{
  "image_size": 32,
  "positions": "learned",
  "pooling": "class_token",
  "am_softmax_margin": 0.3,
  "lr": 0.0012
}
Rows from block 3 of a small image embedding model, named by matrix and row number. Rows with one number belong to one neuron. Each number is 50 + 10 x the weight over its row's rms, rounded and kept within 0 to 99. All counts start at 0. After the name is the row's rms in percent of the matrix's.
Before each neuron's rows are labels from the 100 images, of 14848, where the neuron reaches its highest value: "top examples" is what is common among them; "colour at peak" is the nearest of a few named colours to the mean colour under the peak. Only what is clearly more common there than usual is listed. The data: photos of arthropod specimens (BIOSCAN-5M). In brackets: how many of the 100.
# fc1: MLP up (model.blocks.3.mlp.fc1.weight, 384x192), inputs 0-95
# fc2: MLP down (model.blocks.3.mlp.fc2.weight, 192x384, transposed), outputs 0-95

top examples: order Hymenoptera (77)
colour at peak: grey (28)
fc1.331 119:49 45 25 45 43 52 55 43 43 59 46 50 64 47 71 49 35 55 55 52 59 55 44 36 55 46 22 61 46 56 44 69 45 53 38 54 47 43 55 38 43 50 48 52 47 45 74 55 44 48 59 50 45 44 45 49 56 43 52 70 46 45 33 47 61 42 36 31 64 48 44 65 45 46 73 46 43 64 47 39 62 46 64 64 79 44 58 59 54 53 62 53 55 60 45 50
fc2.331 126:46 54 40 35 44 75 53 35 55 27 61 36 57 64 43 46 46 42 51 56 65 50 31 55 31 20 42 64 37 51 46 53 41 50 44 55 40 29 51 76 54 72 61 49 52 48 59 41 52 47 52 53 52 61 47 52 33 57 69 29 59 62 57 42 64 47 43 58 41 58 37 51 54 45 60 49 54 47 46 64 48 40 49 49 58 63 46 73 49 62 60 45 37 52 55 66

top examples: order Coleoptera (45)
colour at peak: grey (39)
fc1.259 117:25 56 66 43 47 63 62 48 44 46 67 48 42 51 55 54 53 48 39 65 60 63 54 38 42 40 47 45 63 32 52 43 52 45 50 59 65 51 54 55 60 61 45 37 60 55 64 51 55 54 49 47 49 47 58 52 59 65 58 47 61 29 62 48 62 63 56 72 51 73 30 43 56 52 48 56 36 39 50 55 76 40 53 46 67 67 48 47 31 40 38 45 23 50 56 48
fc2.259 111:42 59 49 35 29 48 40 52 65 49 58 32 48 52 51 40 58 59 39 39 54 60 54 37 36 45 50 54 60 61 47 58 42 61 48 54 42 45 60 62 52 50 58 57 46 52 50 47 65 39 66 57 73 37 52 43 46 47 52 46 41 55 46 55 58 30 58 52 38 56 52 54 54 38 48 47 50 29 59 55 53 50 26 62 56 69 48 50 64 57 79 42 34 52 44 46

top examples: order Hymenoptera (43)
colour at peak: grey (46)
fc1.13 082:41 38 27 43 23 47 58 50 52 65 56 39 63 50 65 59 52 52 48 59 37 43 33 32 61 39 56 66 52 44 49 60 33 48 51 65 65 45 52 64 53 52 56 50 32 44 55 59 48 56 58 19 65 38 50 63 52 59 72 64 65 58 47 40 70 56 30 51 53 65 38 58 57 42 48 50 56 40 44 45 56 52 50 48 57 53 42 33 55 36 55 45 32 43 52 47
fc2.13 088:49 59 73 54 47 44 43 50 49 55 43 47 48 49 56 37 46 38 68 44 46 58 48 45 46 73 49 45 51 46 53 70 36 63 49 53 45 53 54 38 48 53 52 45 49 39 53 58 32 59 53 59 40 52 58 62 49 28 61 48 52 52 49 44 46 55 49 49 50 39 64 63 60 64 31 52 61 36 63 59 54 55 41 42 56 59 51 51 37 72 33 46 64 51 37 42

top examples: order Hemiptera (33)
colour at peak: grey (33)
fc1.174 102:41 43 52 51 59 49 50 50 40 63 79 52 61 27 75 60 50 42 50 64 47 45 46 34 57 55 48 47 34 37 45 54 36 50 58 56 57 69 56 44 65 29 39 66 52 31 72 55 39 57 52 32 48 53 59 63 50 35 40 60 52 28 45 52 56 62 55 60 44 45 51 67 48 46 54 55 45 38 53 50 78 53 59 54 57 49 56 52 50 46 42 44 66 61 46 45
fc2.174 079:42 56 50 53 57 57 40 74 72 78 67 35 52 56 47 63 60 38 54 56 43 55 38 48 55 51 60 59 42 36 24 39 48 47 57 44 37 48 42 65 61 52 57 41 45 43 37 45 52 69 50 40 55 53 35 58 50 33 62 68 35 49 48 59 52 48 57 47 52 41 58 46 47 31 43 52 68 31 46 54 42 47 55 51 43 52 57 49 38 48 50 52 60 38 44 48

top examples: order Coleoptera (38)
colour at peak: grey (40)
fc1.363 093:40 46 34 50 40 53 59 52 55 47 49 54 40 54 47 75 46 56 46 46 43 29 53 58 49 66 52 46 31 50 39 53 67 53 50 52 69 47 62 59 62 47 61 50 45 37 50 37 42 52 28 57 35 50 60 40 46 49 46 52 53 49 49 56 64 67 57 61 47 69 26 70 49 56 58 62 64 45 37 39 48 64 54 57 51 56 41 67 39 54 32 50 56 56 45 37
fc2.363 113:46 58 59 64 52 56 50 42 23 53 36 69 56 30 38 42 52 44 52 56 66 57 35 37 71 39 54 32 55 53 41 50 56 64 39 42 34 66 51 41 51 45 33 59 52 50 51 53 66 42 46 53 57 57 47 63 47 43 43 45 61 64 38 32 55 46 36 42 66 71 66 60 45 45 50 54 58 36 52 53 64 48 63 50 48 33 33 54 49 49 43 45 52 53 60 49

top examples: order Coleoptera (63)
colour at peak: black (55); brown (45)
fc1.378 114:44 54 54 50 47 46 55 55 34 67 74 53 59 39 59 58 57 46 65 56 51 54 41 45 43 75 37 67 48 44 29 58 38 58 32 54 69 58 66 43 64 31 47 55 59 38 49 53 36 41 56 41 54 52 57 39 37 46 63 40 46 20 35 59 68 53 47 45 47 47 51 54 42 33 45 66 56 51 60 58 64 51 44 54 44 55 48 59 51 38 38 52 63 60 53 59
fc2.378 140:35 39 46 37 66 53 66 51 49 37 44 45 48 51 40 75 40 48 50 26 61 53 59 52 39 50 56 47 58 26 43 55 53 51 53 46 50 56 64 47 36 42 33 48 55 32 46 67 70 47 57 44 42 46 49 29 65 53 53 55 70 45 55 58 56 57 52 58 58 65 44 48 61 43 45 37 36 64 41 43 52 48 44 37 44 56 43 42 60 41 48 36 47 47 46 56

top examples: order Coleoptera (50)
colour at peak: black (49); brown (26)
fc1.196 094:46 41 43 45 23 52 47 51 46 53 49 62 48 37 49 50 49 47 47 58 41 41 36 47 54 54 46 53 59 41 26 51 49 59 53 58 69 71 48 54 56 49 57 48 55 43 47 69 47 63 45 42 68 35 39 61 45 52 75 64 50 42 48 36 65 61 29 62 61 61 37 56 25 48 46 52 59 44 39 43 51 50 49 52 62 43 56 40 41 53 47 49 51 47 57 54
fc2.196 094:49 46 54 33 46 43 35 68 49 49 32 36 39 55 50 44 36 53 57 47 40 63 52 29 65 49 44 50 61 55 50 36 45 56 52 35 64 48 46 67 51 41 43 27 56 52 41 55 39 48 59 49 34 61 44 53 42 49 43 48 54 62 58 48 58 64 51 56 54 59 52 54 49 52 34 53 57 39 38 68 53 45 51 49 48 37 34 54 31 48 45 44 54 49 50 51

top examples: order Hymenoptera (42)
colour at peak: grey (37)
fc1.149 097:36 51 30 58 41 44 61 58 74 68 59 47 47 54 54 62 59 39 50 53 37 33 43 41 61 57 53 62 53 50 45 61 50 54 53 56 51 39 65 52 51 63 47 44 43 41 44 43 38 59 54 33 71 44 75 50 38 55 55 44 52 55 56 44 50 42 58 47 53 42 62 54 70 53 65 48 71 24 57 42 51 54 57 63 38 55 61 58 59 36 34 59 54 42 51 37
fc2.149 125:60 67 54 50 48 79 43 54 45 37 56 53 56 51 61 34 47 50 44 41 40 59 53 40 50 62 27 50 56 49 60 53 40 39 51 51 75 45 48 44 46 47 50 38 49 48 48 50 42 51 49 63 47 55 16 40 50 42 58 53 48 48 49 56 61 54 41 48 57 38 55 53 43 44 47 36 38 56 38 53 39 42 49 58 72 44 38 53 37 45 39 62 46 56 54 59

top examples: order Hemiptera (28)
colour at peak: brown (37)
fc1.189 104:50 46 34 51 26 39 53 49 70 52 51 69 57 46 46 49 70 53 54 36 37 36 41 46 44 53 49 44 32 43 41 59 48 63 54 45 67 68 52 54 60 53 52 60 42 27 61 49 34 47 50 36 68 38 43 66 32 39 49 48 53 45 45 39 38 47 34 41 62 44 45 52 46 49 54 31 65 46 45 37 62 62 63 48 44 39 50 40 30 60 57 48 52 40 51 51
fc2.189 118:64 62 51 48 54 60 49 47 54 53 60 42 36 28 56 48 34 32 53 36 59 40 49 54 58 50 47 72 48 52 45 59 44 37 36 49 61 42 39 47 46 67 53 20 61 56 46 42 59 62 60 61 31 44 50 23 72 30 58 30 59 61 59 51 56 42 53 43 36 33 66 51 49 41 55 54 47 67 34 40 54 51 39 42 70 61 56 48 55 51 32 56 47 47 56 46

top examples: order Coleoptera (41)
colour at peak: grey (39)
fc1.368 102:45 51 51 49 39 29 63 65 63 61 53 66 39 63 41 63 62 45 51 47 42 12 48 47 51 71 44 32 46 54 38 53 51 55 54 42 58 47 57 54 57 47 47 52 40 42 44 46 36 60 44 47 45 52 61 47 38 59 44 47 49 34 56 48 55 64 44 50 66 55 50 68 61 48 47 59 66 42 52 34 39 55 56 70 47 52 39 67 42 39 42 67 58 58 49 45
fc2.368 111:54 74 65 65 45 65 51 51 41 43 54 52 58 34 53 49 57 60 41 45 62 58 53 34 34 53 49 52 70 48 61 48 44 30 49 60 56 53 71 34 47 57 48 60 39 50 46 54 48 43 54 47 75 47 37 57 47 51 38 44 60 55 44 38 45 35 37 45 54 61 44 46 51 56 39 44 32 30 58 36 65 51 61 42 57 41 41 61 50 49 52 34 47 48 60 47

top examples: order Hemiptera (28)
colour at peak: grey (66)
fc1.233 101:44 45 56 72 51 62 45 53 61 45 82 45 55 46 53 51 68 24 48 46 48 54 58 42 50 44 45 45 38 32 38 33 38 54 48 42 67 58 46 57 73 40 51 41 44 48 58 39 56 47 50 52 39 50 47 60 60 43 41 44 44 29 52 36 64 60 55 55 45 54 59 52 67 35 41 65 50 17 44 47 54 40 60 48 58 43 42 62 44 52 36 56 28 49 44 57
fc2.233 133:45 41 35 50 56 40 59 46 35 38 44 45 64 68 26 51 49 76 40 50 66 47 52 47 39 38 49 50 60 58 50 53 65 52 55 60 38 39 61 38 44 58 42 65 69 54 53 33 60 37 56 58 58 51 70 44 52 59 36 55 33 49 37 46 46 36 66 58 71 48 46 50 57 52 41 54 35 58 73 63 51 50 28 41 47 62 38 45 66 46 54 52 69 50 41 49

top examples: order Coleoptera (37)
colour at peak: grey (43)
fc1.313 108:39 45 63 45 32 60 65 62 65 40 69 56 47 53 63 55 55 42 48 56 39 43 54 43 48 51 50 57 54 25 35 51 55 47 42 52 58 50 41 66 66 60 65 46 55 50 42 52 48 30 48 54 58 57 57 59 41 69 49 51 73 41 67 23 64 47 53 65 46 67 40 53 47 38 39 52 46 13 45 55 48 50 43 42 50 58 36 29 43 37 43 45 23 37 62 48
fc2.313 122:50 29 59 42 54 53 63 44 29 52 48 64 36 58 25 50 54 45 30 34 57 55 67 61 49 45 52 37 40 36 60 58 55 59 59 56 44 64 56 34 49 43 46 58 52 43 55 50 49 29 43 42 51 35 49 22 63 54 47 52 52 51 41 57 39 48 55 61 45 60 43 59 58 54 63 32 35 35 39 61 51 51 38 38 63 56 60 52 64 61 60 40 46 43 51 51

top examples: order Hemiptera (28)
colour at peak: grey (56)
fc1.139 105:43 42 50 55 62 65 54 50 42 53 70 50 81 64 67 48 48 55 47 78 67 54 48 29 53 43 28 39 59 36 40 42 42 58 37 58 59 49 50 55 51 40 63 48 55 47 72 45 41 43 49 28 51 44 39 57 50 56 62 59 50 41 44 48 66 53 35 50 43 61 40 49 59 37 51 54 49 52 45 63 54 34 50 37 51 59 42 37 35 42 50 51 25 57 48 58
fc2.139 088:56 51 39 62 45 48 51 30 59 55 42 52 45 50 27 46 46 43 54 48 54 42 38 45 67 53 53 30 60 57 43 53 49 55 51 53 40 50 45 43 54 29 56 52 44 46 52 38 64 61 49 63 57 50 42 46 47 74 64 50 56 47 47 57 49 45 47 46 64 52 69 44 66 55 36 44 57 56 46 22 40 59 59 63 41 41 35 64 46 40 41 65 38 45 50 42

top examples: order Hymenoptera (45)
colour at peak: grey (34)
fc1.367 103:43 51 49 48 39 41 52 65 64 65 49 51 48 68 49 65 52 31 42 50 50 26 41 45 44 70 52 53 55 51 52 64 58 49 49 57 44 47 73 52 48 33 54 38 50 39 51 52 15 30 44 42 64 57 56 52 40 50 44 28 53 52 49 45 50 45 35 42 50 54 43 59 53 47 56 44 47 52 53 29 65 54 53 51 49 53 52 78 37 45 31 45 61 58 57 50
fc2.367 114:51 46 51 50 43 56 53 54 45 32 51 50 57 41 54 56 31 56 42 59 57 51 47 35 74 56 42 63 64 61 44 53 55 34 58 40 52 45 47 37 39 57 47 44 42 59 52 55 57 64 62 52 71 55 35 38 64 50 55 51 44 74 28 53 60 33 63 61 69 42 48 42 53 65 62 43 44 43 39 51 65 54 69 55 64 37 44 48 44 34 52 42 42 42 55 43

top examples: order Coleoptera (38)
colour at peak: grey (58)
fc1.351 114:32 44 54 61 54 63 56 59 61 51 64 52 48 36 40 59 54 59 52 52 36 34 52 48 31 43 56 61 33 49 38 45 51 48 48 42 59 49 40 51 69 58 55 36 44 40 48 54 50 41 42 51 47 55 50 57 48 54 51 55 37 60 49 34 63 60 51 53 40 55 37 54 43 42 51 52 45 24 42 43 36 63 57 68 80 44 40 67 57 56 41 40 58 43 55 50
fc2.351 113:50 51 45 48 52 52 51 55 43 50 46 60 69 48 47 45 44 58 67 70 65 58 45 76 43 39 56 49 44 34 53 52 54 65 40 51 47 47 47 50 55 43 54 54 66 49 59 50 77 51 56 38 58 39 38 57 54 64 58 56 58 47 43 39 42 42 49 57 71 64 55 51 51 54 59 50 53 40 64 61 45 53 53 57 41 51 59 50 46 39 44 52 58 53 41 51

top examples: order Coleoptera (53); order Lepidoptera (25)
colour at peak: grey (42)
fc1.315 107:48 43 52 63 41 70 57 49 67 40 51 61 45 36 68 51 41 49 58 43 29 43 57 29 41 60 38 40 44 49 38 51 64 60 52 43 74 47 40 40 53 44 52 56 61 44 61 45 51 41 45 61 53 55 51 53 53 52 48 49 54 37 40 41 61 52 58 56 43 60 39 56 55 60 44 59 49 44 49 32 46 60 52 58 74 35 29 53 37 54 32 54 67 48 46 50
fc2.315 107:59 57 40 43 52 35 49 51 41 58 40 55 50 59 48 53 52 60 58 77 56 48 49 62 63 44 49 46 49 44 35 53 49 60 46 58 42 42 46 50 53 61 63 37 45 67 39 53 52 67 31 41 67 44 37 50 56 69 52 56 49 62 48 44 46 36 35 54 54 58 51 50 46 30 51 45 63 41 53 47 61 55 61 56 32 49 55 34 47 47 52 60 39 33 46 46

top examples: order Hemiptera (33)
colour at peak: grey (33)
fc1.343 109:29 38 60 50 45 49 46 65 65 47 47 53 50 29 33 56 48 41 67 47 42 48 50 48 46 56 47 41 41 38 39 59 57 74 46 46 70 67 41 56 42 71 49 65 57 39 59 66 47 57 28 38 37 46 49 58 47 67 52 52 47 48 67 37 59 50 40 49 38 60 50 49 54 40 60 55 54 38 39 46 33 52 58 59 38 67 51 38 53 51 24 60 33 43 67 54
fc2.343 119:54 42 67 24 50 44 43 45 30 54 58 54 38 50 52 49 44 55 66 67 52 55 46 55 51 50 42 49 59 65 60 70 56 44 60 23 53 55 53 39 52 51 55 54 65 55 34 53 47 39 57 46 61 62 51 25 44 50 68 43 44 45 43 62 51 51 67 42 65 43 53 56 31 58 56 35 47 57 53 56 56 48 34 62 36 54 50 41 52 52 62 25 69 58 63 59

top examples: order Hemiptera (35)
colour at peak: brown (37); grey (35)
fc1.218 101:50 33 34 45 22 48 56 52 36 62 52 58 49 28 55 48 54 57 58 54 46 47 48 53 51 56 55 51 34 35 39 52 42 66 38 50 82 47 37 55 56 61 55 49 54 50 47 51 32 37 33 48 49 55 61 48 55 48 48 43 43 47 55 57 69 65 39 42 47 50 44 69 50 33 66 62 70 38 34 49 72 52 41 52 49 61 53 48 34 56 40 51 48 55 52 47
fc2.218 118:58 39 61 61 62 44 57 49 50 54 56 58 72 36 51 45 40 72 59 64 59 45 65 42 53 31 57 58 59 45 51 65 63 54 39 37 59 65 52 23 47 36 50 30 45 57 33 54 56 45 52 51 67 48 39 47 46 54 42 29 57 49 52 36 53 53 50 43 56 68 41 49 56 44 44 52 39 49 58 44 52 70 48 55 39 29 44 38 46 34 47 37 58 61 53 56

top examples: order Coleoptera (48)
colour at peak: grey (33)
fc1.192 095:50 45 33 48 26 48 68 52 61 54 55 51 29 57 63 84 68 43 41 46 40 38 51 43 50 52 54 66 35 43 49 45 49 48 65 46 51 57 55 53 64 48 56 41 53 40 68 43 45 48 51 50 48 43 72 36 54 52 48 37 61 45 43 50 59 49 45 58 59 50 50 57 57 59 48 50 58 46 37 37 65 56 60 37 56 45 49 49 47 45 44 37 42 39 37 17
fc2.192 104:47 52 49 58 64 58 44 24 38 48 62 51 59 37 66 51 44 47 63 50 57 43 39 45 55 51 57 61 43 42 58 62 51 54 39 66 36 43 56 67 57 32 42 52 65 65 32 40 56 43 42 54 42 68 48 52 49 41 43 35 66 58 51 45 58 48 52 41 54 42 48 53 50 30 32 68 65 28 50 56 50 54 42 55 72 51 43 41 51 33 33 54 49 54 43 51

top examples: order Hymenoptera (43)
colour at peak: grey (36)
fc1.183 087:49 36 48 44 41 47 53 72 59 56 52 52 67 50 83 50 51 58 44 68 64 48 47 47 50 51 51 57 52 25 47 54 39 50 50 69 62 47 50 62 53 61 42 49 52 47 53 47 37 58 63 35 46 32 61 64 50 60 66 49 41 28 60 58 49 48 38 65 39 48 30 55 60 55 41 49 49 53 41 60 58 31 46 48 43 61 51 23 34 49 54 52 54 59 63 48
fc2.183 087:54 47 60 60 41 66 51 36 45 48 41 68 37 46 30 41 51 41 37 32 46 47 51 43 64 22 64 40 50 51 58 39 47 58 48 41 40 67 44 49 52 46 38 61 52 39 60 50 75 36 42 56 59 62 54 69 30 49 49 70 41 51 57 50 57 39 47 52 55 66 57 41 39 46 43 48 34 56 45 39 30 50 59 64 46 45 58 58 59 54 44 48 41 50 58 34

top examples: order Hymenoptera (55)
colour at peak: grey (47)
fc1.33 115:42 46 48 49 50 34 62 57 42 60 61 48 53 28 41 63 66 51 38 57 58 16 58 42 63 45 53 46 51 47 54 39 37 48 55 39 47 58 41 48 59 54 48 47 30 40 54 50 58 54 57 36 60 29 63 48 52 53 43 66 49 41 39 54 60 56 59 57 55 47 42 60 63 40 45 45 54 40 45 50 59 57 47 48 37 51 50 47 59 39 47 35 37 45 58 37
fc2.33 135:69 48 41 48 44 25 47 41 51 50 40 53 42 54 60 59 24 41 76 55 47 41 48 70 50 68 64 52 52 59 61 60 63 57 39 60 43 50 56 54 41 53 63 54 43 53 51 56 26 49 44 64 45 44 56 64 39 39 62 43 60 61 39 52 47 49 53 49 56 53 54 66 53 72 47 41 59 35 55 43 50 68 43 52 69 50 52 51 44 52 34 42 59 36 56 43