From a checkpoint of a small image embedding model.
Model: activation silu, patch size [4, 4], width 192.
Rows from block 2 of a small image embedding model, named by matrix and row number. Rows with one number belong to one neuron. Each number is 500 + 25 x the weight over its row's rms, rounded and kept within 0 to 999. All counts start at 0. Numbers have three digits each.
After each neuron's rows are labels from the 100 images, of 14848, where the neuron reaches its highest value: "colour at peak" is the nearest of a few named colours to the mean colour under the peak. Only what is clearly more common there than usual is listed. The data: photos of arthropod specimens (BIOSCAN-5M). In brackets: how many of the 100.
# fc1: MLP up (model.blocks.2.mlp.fc1.weight, 384x192), inputs 128-191
# fc2: MLP down (model.blocks.2.mlp.fc2.weight, 192x384, transposed), outputs 128-191

fc1.44:476465487512503421481486500504485473478506474468497515479525476483487540527523513493512486521493521486493524467483509481488508562556496560488457503532542509502523505491515511540449486506488515
fc2.44:482483525461460485540527473477474489489490513512516508536528481511511452475527511543486491474467536503511520462508524513468505455447495541513514543521559462511493539475488485483509471491502514
colour at peak: grey (41)

fc1.308:505518519494504500565469498489484501506486484507486499524475458509511459513517520536490484512496528469517516526477480514502500472477521485502503503517498482493552457525451503498497515475482528
fc2.308:485445503460459477523521462451447470455499515533514498509537494493539470456456504508506457464488474526503508479494523537502469488503560505495492478479517491484500508505487493542529499529493491
colour at peak: black (36)

fc1.340:518515556513477456513481514524524485491511447481488485491521484515539496574519502518510476531502503478498535504445436499498502496533494486507474502494510529512529485481465443503482480499489526
fc2.340:521459495515497482535480477488529534515495520497491529512481464504530477485498487497482487552521497497497516468451443510493549492508470513504477460489487512492519509457464477521468546470488487
colour at peak: grey (48)

fc1.303:530523533522481452513516511503501498495397505488491524475503508514533490518519508508495475523476498492513483538504486500459505480550495515521450502496459518507539479496508446488512468500492555
fc2.303:498526501485499482513492518484473490535528495472555485527528503484560490492516484501503490466504486567548514504517535484457497488517481543516477469464513470476509514509515475511497498515521471
colour at peak: grey (42)

fc1.264:514491494482492518573473543497525500500470481519498520524515432487513463490518551517512488548516543501515528511476479503490503492474498507516515516516525493436534513509456493460490499514493522
fc2.264:470518467454486512479546476499484494479478559509508450514519508480503493482483518552463490486488504482484487519493515536497453507531519472484535510523517479493458514545512536489476492494503477
colour at peak: black (31)

fc1.124:494502526479466519579484531506501519478484473483481495506504456469508502512535520504510475496513499480492498514484481499466497489503465485520509533500497490501494504478458471434496480494492515
fc2.124:502499445486505539476516493506528513509490511510527463528521494478476519494513486500516527539460563502535520526485526516503523508518490522477530540527486496501517514494505487526478462497538468
colour at peak: brown (44); grey (38)

fc1.143:450514516499452463504516473493521431502487516502494562499504462458522522519500518519484497488537484471497491504508462461427542553486484499498506506526511508483521530507459524500467452468532520
fc2.143:516468478473529530510511514510494527501517491531466460489466519501463504469492479488490518496526540513511527515460487532501468478463495430480527473488513473525526499533489506501489489500483502
colour at peak: grey (43); brown (39)

fc1.245:491488508483528488480512511521462485482456507499528536478515490512493482496490536486479526506563519493460517533501432489453505514488525478521523504484503513522493524503486501465472467487503511
fc2.245:493539547516474483515521487462502458522475480530524481512458520546490494499452498529475515516466522488517527472513508505536527526420521488464468509509539509502560497494511496517501526504530502
colour at peak: brown (54); grey (26)

fc1.368:492460486483497463507530516526520547461479523499494504522520495516516486489496541509441495552479478476503532484470442448505523527505515512522511535542432550477506511542479527459510500468480528
fc2.368:488520483486483501503480517527519515526469452512527519506522471459485504510498523527574472474501489524507493482524535480472478498517487497502472482504520492438461504529516519492505492562485507
colour at peak: brown (41); black (37)

fc1.55:489529567520480506524508501499513496524504478489449499517484446447496515524560496539441445511545484523529490513502489486505553552494455492505503508549501515508513472510515480502496478487492523
fc2.55:537497500470519532485526527515514450500513486482514468453469476480511481489468486471515532437449545502504493503533509492531506496445512483512483511483483498499518513478515512466543473533510512
colour at peak: grey (30)

fc1.24:492489523503537485511487496587530497498513490483454518521468475490487470500508495521480495553522491496533485503481480488499602526484483450495477500541505496481518522500470482528472521515469520
fc2.24:489495493483491458474450500541463535514511502499533522490523545465493497486505530527531512452532477536502451489516505510504483460499507505523496500449443479472494500519505456482515516555475504
colour at peak: grey (25)

fc1.118:479516505496492459523508493503544510461460498472462492514497490506514504553511497493459466515484511475504516490490504494496513508525451473492471495533497524488511525482441501486497475459523518
fc2.118:501509491493509499513524508514491473493517548501519519484463538473476485523468495517472491491458477468489499529508527493525533507509517493531488473499513489525513535534478521497512500487531546
colour at peak: grey (43)

fc1.217:443475497512498466474479500502525482441485487493472495489512503475521492510513548502461510524532533481486514479466488510481495540541497521511497528514498539508517513482498501518466462506477488
fc2.217:519478510481497496514528474488480451513528493490488495540513521529476463505485491483502501463506492496526507520503509474469519496458510479497506606471545491553476515457500477541524537464511486
colour at peak: grey (40)

fc1.185:484533528494471505512447528491568493527497463530457492518513475453489470521506538542438516523491508495488499512482492499423486543521485489489495513532476491505529478474482529493431496464516508
fc2.185:487488535477467548513531509476478493525520491492522452504486481499461503495490525480527452514511525520493518465460494517517485555482470510543541510458515531513471504480514483503477460445499491
colour at peak: grey (33)

fc1.130:466476516553535469497496501483444519516499507508476490522459492529506495464483519501474559531481509500506506490483535506508531495497528523511440510524510517470523470525515504521475506455482498
fc2.130:521492467461488525498520529509555492479469503542512464472502526458517540487480507520540485493498504465495490467517475500499458452504514494481539486454478509493477529510460493505534502568534499
colour at peak: grey (35)

fc1.33:557523531525520432474451518496491532479500520483514506504526522547510526558474478463513511485529481515455476535489503466483518491567487554500530483491492532470488473484513477504527524497520499
fc2.33:509524498519511497501479478482529514490470493490436509477482481509516514514544516491447502546507534471471511522445480537511520500505507493506465519553512549526521496474507519484501474469478543
colour at peak: grey (56)

fc1.296:523503513471489512531515500508499487502469498489504514511513450512515474522501527528480492578509541496530491544482452497461507489525518509495505513530514481475540502516467516483465494478516530
fc2.296:465495460485457504477564478474498512472532528493528480504513510446510483483502512514461487486476504490500489462488536513505449516499525488512539497488494490516466520542538555535481512520478481
colour at peak: grey (37)

fc1.269:485511504490488487524487529544512486492505494490483504498499462501499483530522545560479456502517527476499501500484463493495497504482500480528499520502497485504502507526442501449499460510472568
fc2.269:517469492507537478476452510516437559467472502454466493487505519561458493486526522473492501538487455530500474561461513525527529487547464486504498521493483498497480483509530528445512476495490510
colour at peak: brown (50); black (49)

fc1.134:465477537488528517512487488503514472498477500482439463512487423488534490536531507528458501538477475474504489550488474531489483521505498470495442500551512514521509466502498505492474485456489532
fc2.134:480476503519471501484551513502453510508493499488484528478472496506493488518509521497496424507505476491454511505458533480500478520531530539543501498495497538522472450536508542480477489498479523
colour at peak: grey (33)

fc1.155:510546535505498477510452519481474485489485496510466469491510450482532490523542538529493495478508533471467509532448485533477481505524482507510484513524529533524501492489499502507482457496483533
fc2.155:499494544518450514525491482459467487504553491525527494487483485470504469529495529527481498532509499504496478487484507484456471506482488505520540532463550535486496523466477531548488498473490480
colour at peak: grey (25)

fc1.216:476497504512474502480494504513517505498494500495514468491491474514541495536519490510490480493486486437492545516515505499496508502490530468497455519507489553516564426514444520484460516489484495
fc2.216:513466490495499520511537481503478501544507488523481526487477515501529448523502513490435504449532455466530489479527495483490484475522470505499497496515478491500484536512528503475514487510466462
colour at peak: grey (32)

fc1.138:549512504509458511525480539502496466496440528503526508502525524493482502503524505514510532458470495469489470490477502506521502540501504494479510510503493479482501479499488520515490525485484474
fc2.138:496505529502456542467488528454544517536548494539520480510560514449455447513492501483450531487482498490462552530483509502522541496493497469500562450515479501473447537474536447480480483512517522
colour at peak: white (70)

fc1.133:513533518501494445509537487520506464479463547470513502522497505489550506539513502512473486496484476474485523560495452466505526482560502506536504503492498548515498517497485483507516449478515545
fc2.133:507547505516541502479491468561458499473518469432517512484508504507497517477526503486537492523540480506493507545522523496539528463535505508500460480485513515443475466498501478472482446494487499
colour at peak: grey (41)

fc1.156:513488535555518456482473499540473504499503456484493474508425454502537476539510498504512485507539511489516510544472515506514534502529510468512460514506515533481542474503476498491499483527442479
fc2.156:532507453486521521495530481516559501501522538524552501509427511511509498478491497482502456439551500488497497467504439504522483456512526500482546487496464503494483514485474472537504541529522475
colour at peak: white (60)

fc1.99:512457568476498486513501505490477520522511514448477526483494476496532549516522525506507496484478474491491511501468476500500509534508483520567500533515514537467494465515502517499492480453515519
fc2.99:487470498499493518504458512510529501470499510507477528523517471491468507486476506523515511529503476512485527535514479482474514568497534495507486615489486471479535518502516501507467525480512509
colour at peak: white (60)

fc1.25:461479500540461477482506553543479481451499560456518487488494478488490467534522503526546477541503538499506453472519532555530493484495498502478505480511487488523478445424524467488472496487491492
fc2.25:563503477494534516547511478538463512540460507505488519533506484533493529489498499522516487501555518464480506469462478457483541465476529476514492502503528503478472491510493487514535518526523513
colour at peak: grey (36)

fc1.127:507475524539500469505530475480466486538460537480447502501486506474515537526481505504476500528463448494518472519505493473523529520527496497497452494536474551496518474539511512519500461464513503
fc2.127:478483497488491529492500498507466464514448498562535485512478437559483528483520510520486500486448503478507533503524483475520501533493523520492516510527474525481505507496502536477513507531521479
colour at peak: grey (28)

fc1.157:501473509492500458487476506485483493464513490480491516446534497485534526544516507477516484499491532456489542495454464540475477533520501518511503513503570519518524502478489491516490500492498513
fc2.157:484509535479467500553514493433490503499517472515510516512508500481522442512529518521461481501489518497526513458519525499434485457472467532507515549507547483496529534470506515495502529496484493
colour at peak: grey (35)

fc1.210:504546479492483494514479486500480550496472512502531495491532510473518487503488456501529538498524516452485448488473479497491527540514518529504490509498531462519478501485479513483526474519467517
fc2.210:491484522467502504533500532462458477520511517517484458495437540513500468468507486496521459493418493524472503530520464514506518501502481511505548519508480506479553547530547493531496523486511473
colour at peak: white (61)